A small multi-label image tagger, trained from scratch: activation swiglu.
Rows from block 3 of a small multi-label image tagger, named by matrix and row number. Rows with one number belong to one neuron. Each number is 500 + 25 x the weight over its row's rms, rounded and kept within 0 to 999. All counts start at 0. Numbers have three digits each. After the name is the row's rms in percent of the matrix's.
After each neuron's rows are labels from the 100 images, of 14848, where the neuron reaches its largest size: "patch colour" is the nearest of a few named colours to the mean colour under the peak. Only what is clearly more common there than usual is listed. The data: photos of arthropod specimens (BIOSCAN-5M). In brackets: how many of the 100, against the usual share in percent.
# gate: MLP gate (model.blocks.3.mlp.gate.weight, 960x320), inputs 80-159
# fc1: MLP up (model.blocks.3.mlp.fc1.weight, 960x320), inputs 80-159
# fc2: MLP down (model.blocks.3.mlp.fc2.weight, 320x960, transposed), outputs 80-159

gate.478 108:515466528553467533509469512520527508507468514497540499500520467505505506515491512518501494535522498514533454536471491483499517510501445479545476523498519471491514517503448517485548484457506496506468500467474518499486497456552484485472532529
fc1.478 106:542532499516478500519487480503486537497512495526482460525446508502461491514461529531494478524492479494487526458474495529487486491555537539515473473491504508467491502485505512490529502508520483453508485490490475495521453465514508439522546461
fc2.478 105:549482477451501471467537529484476495533494461472494546519500528466479503463494535475510466509479505486543521493480456489489512530500442506466480504530501526504521456498553513530465481507498478486504483513459496518487558484440507549529511474
patch colour: grey (27 vs 8.9)

gate.233 092:504516472449517512502507536511486456489457454519541534520509539487443523505503478504483487515480509501520505496456485504477511522498509504517479497512544511487506492460500480464481519522510468495459500512472478502502483552430476466488486500
fc1.233 090:521509519530491515500484502501502511517459513487529509498538483513504502492553469546515489488509481485520475536436526516482496529539477525497506512532515478465466490441487516489469536512516479532513518517477485510500502486493503505496461489
fc2.233 085:507528516448486443504492513530524509514492527502471515474489508540511495493513471519506532461526493475453505472515527530468484498503540494500503486533496476487455479488508515518511452467502495502532517506489493461494495523527490437512490497
patch colour: white (75 vs 30.5)

gate.565 088:476425487475482530526502481486531501527500511542478473457530522493526498490509470500507440550490533505494495521506513524453530492470507501479487494494489546490498527481504515435530488514451513474487514501469489490487477516480514496533490486
fc1.565 092:507500483501492507491520477514456499476486549521454503489484526482552529499508499484527511496429544456500475505517487507500508483470521553469475527469498510514527520535497490479442548451539543485466503509521472486514491531515489509506452466
fc2.565 098:501458537506513494482496548484483495512471491478526498475494450528494505525496532505507508509518521487483510476472515480451521459473483508486496510519515455488501519497531483511484480544491481519550528495484499544525475501533477538492479504
patch colour: pink (88 vs 57.7)

gate.177 103:518461506502471531526508466470561460485490486510481482499468495522499522463486537494489487535524461491488499512480500523529550478526471425514514551466516501550510513503492471464542507509513481520469501468483515487468499478497488512535524531
fc1.177 104:526491522511491498528500459486514507489488482483500466515469495532493496489507500498441475510518487493500474485526562507499511480501490485470492521528473533514495464514477485468506506450466507490499544473522481474503499459502485495460473468
fc2.177 108:484508489441482548495512503501507514485457468475481566478507520466467510495514516506553502507502482487517533455466451466489522516512458491452510488513547535521545515486471501478494512482456443504514469509495509506521511542519526502495480511
patch colour: brown (27 vs 2.6); grey (26 vs 8.9)

gate.174 108:536496458516493493489513481483549453500499436509519472485510489469482535492519537522548539510491479480513516513495526478519495481453504492505490501460513557469503499480489562493492508495473479525537496471501550527537493532464493520524505458
fc1.174 103:521496582456467440489452487529486512516502518514512510526539442489460446482508502485493533471493530541466482508554507495536526504496484458493467517487519490439466465494540476552498482513522529448531513501502525485536497513474463461509500497
fc2.174 078:508489507489465513492478470497500532459524480503512542465445463529514485486467478505457535505499509478498519515528500518490459487505545510489516498575537555501502467482540514485493471465525486563462481489528485490492502505467518514526475511
patch colour: white (60 vs 30.5)

gate.86 095:510482516549521492498516498510533526522515477521500489501487545461511494521465477511469497468484533511503470512514519480508529498525452497464498512528486545529540482498494568468518478504496502539502486504508498510515505526461521523508500512
fc1.86 096:487516503450493502508457539501476479456469563478495521477536486520517457460513463475495510515501501537471476490470508515509502482464541520498502505484488469487469453448534488518492503426482512524534526514444475475511461516533527456493466492
fc2.86 099:507495470463514477511509477496511506465490450466494506506479545529471468493457483534544496516450518503476513535504454490465521453497497514486484529510457522492523506521535481504507529485498497487482509460528462485478516510501507543531429502
patch colour: grey (36 vs 8.9)

gate.613 093:504521546513510484493473513503519483524511479502511489470557519501439501495497523517499481494540485508472524493531497509496536495502470492500500538519491478514543534504450489502528498520482513491505496494463499516519470460463497462506484473
fc1.613 100:484525502473551459496469521532514471516496501471492518585498499498530493501461470443520466467483489546539512519493472469497433484475494522546519450532531463509482496485480494495468515534513518464535486477523484488490497542501515505528508496
fc2.613 105:473485479494480516476493478494466489502503509512500523475482524552463477488506520530504507482495485509512486502527537494518496510494497446489473490444492517498517498480489486520528500511478503507492481509517495551557547470486480489508497528
patch colour: brown (41 vs 2.6); grey (41 vs 8.9)

gate.724 107:513491517477475488523485530510557477529512478532488520538508469445463502499500467508481507518481529507507501534479465480501561513534524500534503492500480536454507472471492490501511480512491498516493493469505517519472481541488500566506458478
fc1.724 103:490483481440519535458468523483497513519482498518518526526498492504482514545524509513472539505497501480486538498457486512469476523484513514580499486503500513490492425483491484479495525487513505487507471486460508520488467555491534522530533489
fc2.724 102:462506495499502478516465492461510516514488513472536508540481461504450516513523448489535474472538503539490490513527490515456525523522554492489482489467518467493500487517547468504479458504513517488457493539499483487470488455507462509513530546
patch colour: white (60 vs 30.5)

gate.403 101:501512530530494491527446534530529530508508506535516523536510495451534517492527477518543551493461517506436501505455506481522501492502469508455471528506504520485515491469462523482512491458547468515548490511474464508507495520500506495506512498
fc1.403 098:512492508445526507503527528496500525519523482464532474467550459522491492500489459515486461516569488525518486462522509471460498526505542500502472470492458452518527486530522482508459510514461498495542533482451496505503525506492533500494481503
fc2.403 095:474496488477508537492528492466497507522472470469520509554457499460456512524474493477519474535457495525486505495479507499469487514496522528494487528463478530528490519500513474529465505531485470518521495467481455510490490528469525496520501508
patch colour: brown (36 vs 2.6)

gate.258 102:505553522519494429511486477507496511497515467497496489485476504477430551485510518503491496481495512504517478489487473471514507511529521515528503500540507525474524453476477537526476451488487512503506503474530471550495506512479505521523462517
fc1.258 104:538494499494474493510475533490526502473510537536487476453513503507454515520531523468526527545484506493470528474472487526524491539507525511493529499495450531502496546484513484501519459540497526476487546503522508527515537518486468493516479493
fc2.258 107:466532473449514498466521467506503520520485532493487546520454480515480497487480518489514504470512533522519531513524467500497502469488540507500519503526506481526482491515506529534526429516521514459502548514451491519491537526459540495516480512
patch colour: white (61 vs 30.5)

gate.119 101:498446497501458522495499462508500501504495489520510499486518512523491545508496528487504509509541517484511455541508519493506498495510459498444521511516471528535511497501498513456485515507459492478542506505435498493482487491466508482493475493
fc1.119 103:485476530470499503490535539480482493501523501500494518524530477461498518460529475467468522510471518522524477527543482487478520462481481496482487498503493489503551476497535478520507502490486476446514527509485494455459508502504452484495495490
fc2.119 107:482522513562513523540467497486513453468498520476530487470508486551471494494499516487497525500491532455518502451497531532532528477492517516512530533522524484481536498494489513498521494533469508446516477509504526501524476489515468503475531451
patch colour: white (64 vs 30.5)

gate.342 094:471514449525450480514455477520496529522470483521479545493455493468504471537489489528502485513487552494520465546509446465495556536547510494484499505497514554468542487532460581500524525480502468459504481486514483478528499487527515507512508516
fc1.342 097:497523475484485533527523488522511496509510543505552460495473472542505544492541512448503501487491506475532495456497512486514487507501483505539531461492506486496484529501469505490509494481526530491524495451527530496479488487521459531542518479
fc2.342 092:512543519513499473485485499506502505511473469468525505464518505456493478485515480516470471483498530510522447521489498474483521478458490500503491529495525509471533472471505559513541506514474458488564518495487510512480496495453506471505485469
patch colour: grey (40 vs 8.9)

gate.386 110:474494509485504536553523506478496474455504487511542531536494469497517492534505477508483436526468479426535521526504492480538544505498440495527454491472509520453506469456487506472545488496522495534501484498506489504502505505500440521501456496
fc1.386 105:508481530515465537464530515496479506504484531519522537491494431477484506490529517497532481533451455455568544497517495502477517536486480501523464507514492511493526477512518501540527495516464476522502482527425545512484537489523513525487525440
fc2.386 102:504458521433459520477492521482513520468462494516525505509447514516467488499497481503513503503480573522492495478490507518471533519476513476515480505460528500510511521541480500503512502537525521495459508487482492523477508531522525485452514486
patch colour: white (68 vs 30.5)

gate.453 099:517510537475480524527459524499457525499490521484469526534494494485470528492498495496504507505473458508512493507486501531548504534471522522491497506538505513517518523452509507457491512506463508486505514469474430488494490578470515509534488491
fc1.453 097:476532447475486530498497529527506483502516546481504459472468526520528535556495493483501480484461520485523464527528504488479501500480492482544513513512524469483491528511470480460515499468500516524489479492529501528518543465489514532480505528
fc2.453 098:484481497495509472485515529520476506517479496498489440498525464466530492509498510531539499503480507544512522505472503501506505520552502536483512500500526517454463503492505502526453497473476532528472533511506512442459503498475503452494485520
patch colour: white (73 vs 30.5)

gate.93 105:524535504473499485529473484514480492478499515513488488471543492491484497543510505527527538485527531488486479524511508544514540455523456518525490507543476521502482441485514517455496495537462488510546480485452500539514486520466489484499458476
fc1.93 101:528514478495506466452456531429495508547434545507460482485495466485473492489516498488496497521506520479453486492478487531522495493514493501525511521477509487493500537506513512499536490497522514502502498495530536504502496505493487486507525508
fc2.93 097:502477488546480498502505549533543544474514471447481527495489510524484441507531455574505552512541503518484509472494508496534492513489511457516528505475476513486469505521509498512513488539473545544507506530521486499485481538471465505490521523
patch colour: white (60 vs 30.5)

gate.552 093:565478492495496512492499516488489479512496510547546555531496491467511473494487516467457518514518487488514538486489497525553556522478504463499502544518480552479511475496521482506499502480463462512511467516522526436506522448528502469473471509
fc1.552 094:458549519486502506480487529454488507481518497494457519465487474464485519496517487535477502510464508517497523510484481539510491532509565486531498497472523492514519520498507522503468509512514490465480505513437516495470557528469474477514547478
fc2.552 104:443504464499498480496475497502487447471525513487508464550526467486498466484465484494502458478493490506509485493489532562522498479529531444498474531513484439516517534517503509512464459531553522486520533520513515478495542530534510508502517475
patch colour: white (62 vs 30.5)

gate.55 101:531528505495509484555527492492535500574517516498494496512519471438505524493496468495489529491519507481507512512426495514535465445464515512509490507505451506502519481482497506490538482450491485533508568468506444501452516471489478542489485500
fc1.55 102:523446520522526465480513507519474506498535496506474476511503503443482489483466487510511488462483508513490516510499547541503481457520449498504479503542506500506491539535490507526524473515476509475510500484533562512510493457479453532485464531
fc2.55 098:521512499516471475510468460457506504479467505509477512506530473468502487519523504442535525527501511490537440463547505505468518460454518497508524461508509547490498509513496502478523502519504517501451459449527511491531466529544475451518498502
patch colour: grey (26 vs 8.9)

gate.311 094:508528469487446511508454511510527455492491489518556453479519467493468511485501485505521474509482471495455510502486481534520538501510483472493486556523529468481486496479539485489503492481464519542515515525470510513508532522494508490519527517
fc1.311 094:458470482501517498528502496514452469468488495508485481504481512537561523504518507519479499511486529509527474549488471444510507509488492552524529485498477447522494438537493510478499520465489544486531472486476495511485482528512541554514499510
fc2.311 098:515522549517512485503510494557545528499466496478479500510513487475485514491509471489529508492480489494502468503527486505498495527493493494526506481537493506508495524475437493466513497479502516492513503425466514463520463513490507532510462513
patch colour: white (63 vs 30.5)

gate.231 107:536513493490542511506531505505500483514521473501565496536487512506465518501460518504526517530505532470545507482465513528510460499502491490492470510551499543511523459438513483489518496494479480520480518498452481525519526415478527474518521493
fc1.231 103:472489494514466513481509481556508533448482522494458511489523483546509485496483481505554501497509483515472489534493481503469487501487497505484491495489518462481509490483504493501510540480497431455534478534458497481533547503522496493484503494
fc2.231 094:512487515469491558524481512469495494487464504561504467510441491480474516491541480583514473509481501516517504540462548523469497470476512473540481514464505519501521480497524485467508509519560509508519492527477499506498499512498533482468456506
patch colour: white (69 vs 30.5)

gate.236 102:548475505455480520496475503484504483466465505513489505518524470484506525530494467491515501545454506519513473507488478488513473510538472459488486527483472523541497496505467486460520501492518491512470507451528499531463520470522504522513493467
fc1.236 096:451481506468460481465478511509497492511457496532511474505491499516487508472490503495521500528523484512490472525501476457510525468524548496525523489473489489504543436479507486534512479556468501526444506527473470492471520505478536503530518512
fc2.236 098:466539520495523484524506514480466505469551490491537478526540530485467490508480515490463509458502478482545526505541482488512456475487523477476509498511507475474480512485451496503557486463514494511470521479474479473513484528505507528504487470
patch colour: brown (50 vs 2.6); grey (34 vs 8.9)

gate.457 103:472510495519495487540467494519504518520508512538489460476499507517508520481539482479502478522536533503459468475497488488526504548552505486546505498495552455493497490468516511450507491495503528494512468475471494522528499541488497507549489563
fc1.457 102:500499476470525514475481536498501523541439525498454522516498481485525517484489504454517526521487499490464474475472505508494507477506496520451489529471476464525546549500514512517487516503536496497488505501503491437450487441495478480472490494
fc2.457 097:520476546535534531497463491523490527538496523478529473510548493498536462469543489475482528529537487498536524498528527490468496466494499500538516468482538526525419462476454495514517525502502501471485500484488537513507528509499535448443479491
patch colour: pink (87 vs 57.7)

gate.472 096:571495527507506469526504473509491518499465466524513514488518527489478534495516536497536551481498504472507547510466510526506492466476502473484495532561479535516520485478506511510470527480514502495498509501451519499483514482478444499508517499
fc1.472 094:527516511559576487490468506447497506499496539465474497487492469518480503543480509493495496519543486487507461502570495479472516476543487515480538507484498458506449511539515476514518477517470472496460513490512549507542496471484482499476529463
fc2.472 102:585451519513483481493504514487505522497500520510488544481524546483531498521502523460440557516487479493532519464484518493507460520488493539486507522510513484470537514492506481452511551509486538516531493510515501511495523483470476527485514495
patch colour: white (65 vs 30.5)

gate.211 095:506520493540494488519468535502508522459489495494467519464533517479502479491527499518530512500468491491499536500458493527503487473483463459475478491487525508488499499528486504511540488508570473532446498509518521510521453491500491531483465528
fc1.211 096:498526473483524528501533461478529506498451496520509507500470492506464534495499480519503554484515548489496452516488501537504544504495460544505465479519510549477505489482479524475511518496513531547511536489513496509467518452530499459482525488
fc2.211 100:519510461460467522487506491497453547497521469516504495505557491508522556508459497511519490429475517491462503506482519523481462499473489481492488506487492494519521532497484547529533490520515466495476488486471474527499514483470553508525509498
patch colour: grey (39 vs 8.9)

gate.53 104:507480541461488488481499507548530518488499506513506521468498518500508495495509498481480495474484492526467466500474475452518486490481500499465483498468519514461519479523491492459486502479493486488459543500484476480497505528501486503497553555
fc1.53 104:478462455484462516471536485491501442512479511487483478475506478489545462479519526503496491489551466519487488534507507466519494507510474476515509548505504520492496525480491465502489495469472498496497510512512504458461499464518465471489500523
fc2.53 105:508486567453525485502561503533510507533509451510505473477521501511462475465495516519524488531504507454510473553498507474534496463508475500520517503490498494502515505485542495506523505491534459521481487490499504515531525512489473512505472499
patch colour: pink (87 vs 57.7)

gate.437 092:476534547549531433528487508524511477476477501494505489477531500465485479514492492512481467513483509503499512511486514483481512453509448523473485494495497468519481511506482492499495447496536507487467489508537508511510505472525440554489467505
fc1.437 091:507504496507533501490485497489543510518529472523497503481478512480463513486515489516489481493491488502535507496507513495515463479540545493502486487486515559470516448497481512493475516464527483519434495519479535514494477531493499489516491496
fc2.437 092:477498521491464493515516498556478502494509482489548525493530467540461491496468463494456488507470537477498483496468483527521529490461489514515485521492507497519507458486474438516446548510507511537483468555498499513488477508497471443515558470
patch colour: pink (95 vs 57.7)

gate.318 106:464521491484500534517461504548535459497495526541517508496517475495561514507500458524535514563480460497483476523523462479507500497490474466509530504502499448451516532484459520452491496473521506528499501511516492509515535513478509518543512515
fc1.318 101:552522454491486488488440518446495483474494505530452516459521469507507476525483469494500477492480492484524497459506528499501480473505461516535475523525455498478495520497521500513519465549540523469453479508507525509509481506534506484525502472
fc2.318 109:494490491532484535519477507469508482539490494497507491500479495480469505475543520507541514535485490542512466534528479509451537464461535517535522482466499508473457479529509476477504496484482467494491538502483479472493484501460530523465506473
patch colour: grey (31 vs 8.9)

gate.685 092:540494506471537488502509510523522494488466471511517531538480496487535517526495505494524505467460530508501507505503499483516539450496490474487488510488506522454511473475485499491508517539439503481507489490470510473491491480520470511487516509
fc1.685 097:495517548496509475458519543488484497496538502494518520505503450477501532535465485526510464524489512508508492508522487497482501502485524502491506493508451499522513493499525460534469515499512482529495536467427488497453531471440529540516550474
fc2.685 097:516493530506516503487481496531508531475488568476507519491499504482490524555502481461487498534466552473464473520527503446482487497486499520499489500474507456513478517510499524477471532516451515478501491512502524511529495484554529503438522506
patch colour: white (68 vs 30.5)

gate.649 099:571502510461454469532509512497458487502501547518484474445500492521490500509494485487519517482503488487481451509493506524541504494464487458499501499489504458519485516470478501503529476459496522500495471460541512516552451522516507525518469529
fc1.649 103:474453494493425476486556438554528511444488505498512519496518479473489476506456523516531500492476512493499510523468558525509468511463507468461497513538471538486489505518539481486509501521488505509502491476505467521491488470517528533502504497
fc2.649 103:509514483526474484490535479519452463478511507549497492439507503533539506493522526458512513512457533475523488486486514511495490486513533530498480529535506478493551486501544491487488487459524539465513487498508503509525529501535472497540489516
patch colour: grey (36 vs 8.9)

gate.511 105:532479535514526478556505512519503509503463501516489520525474484469501501518497506531497510558504480476520525490492497531515558495511441471507497481529492527517517510500468533464472465490521515563541528503531464495518493466486483482498476476
fc1.511 104:485501466512553516518523514505523476579519496508537472524521558491499505515436477523489458473546492539544481483517519522481532461484503480508482522525493515498510481479500447495491476460460521508486531507466501475520471483498501491470507497
fc2.511 105:474452501479453542492536485510472536500563505517535496487502507499516492518526490484488511467511501479515508518485517559514469528483505510513519506505508444511499464470532471485490508537521517490491424460501485534542510561521539455505461518
patch colour: white (62 vs 30.5)

gate.183 100:495486562443517539496500509443493524546521511534484477525468509500506513512493483490517506549502497492467541473456481490480490529532517453482515547478510512467516472492489508508515470423501490487522514450477460512498518493530550499535495501
fc1.183 103:472480577485476493539508481479508560520524512555514526508456528493476515505491478436543511519490546531467539504483479534472494482466491441543513534513464501472499472531559477504493491490495484465462503491519483490489491503493478494541498525
fc2.183 096:473540533495506495501464468542518481493507477506500477497534526523508473552490502503472529507493478497532525521512528513519469490498444474495513478487482500531514526472491463450498473551540504496493515543502480462491494498521546504482499517
patch colour: pink (89 vs 57.7)

gate.316 104:535497488527463483504456447523491499492472501540474539448506484540493485492490530536447506506539470483522507493493527468508486493548482460517541517503496474479534500484481531505500522503498526552501524502486541493556474490478507509494495515
fc1.316 103:504481523481468506480471471521492486501500502513487531492489544489514471479538515524502499501466516553505481491514527477510480493541520516456513533491525505501562523504463528496533509523504516465510514508497542492494532541494471496532507524
fc2.316 107:458488507525485498495495554499462496520558567523432531528534495496514511499518493481537523503501481470499506517488494498473487506529528503498512499481485429506529479513514573491485550476447493498493531475488507493510493525532503497494462470
patch colour: white (73 vs 30.5)

gate.433 100:531517500489456495547494474459518450475508469535512489465513525503487525504513509507439525512502470512434534464479525497516480470516516463491455539517474525481545465453510509529482481501491451522512498511549520509506450513461508506536499508
fc1.433 100:458450517522484497522513478496535501499469519492514448526449542486512530502516464536461476501448495556516540528494512481469491519481515527484487482452477531442482506539488522497485514481533475475521508470497503505479465501537500514493520487
fc2.433 095:516503533493466530540468490521482486493548519555514480471521509490475515492503492477514488510544462473484504532518541514505502490504522458544477487557504479480532466494518510503467529527483524489476479556481516498517505478494491471491472512
patch colour: white (76 vs 30.5)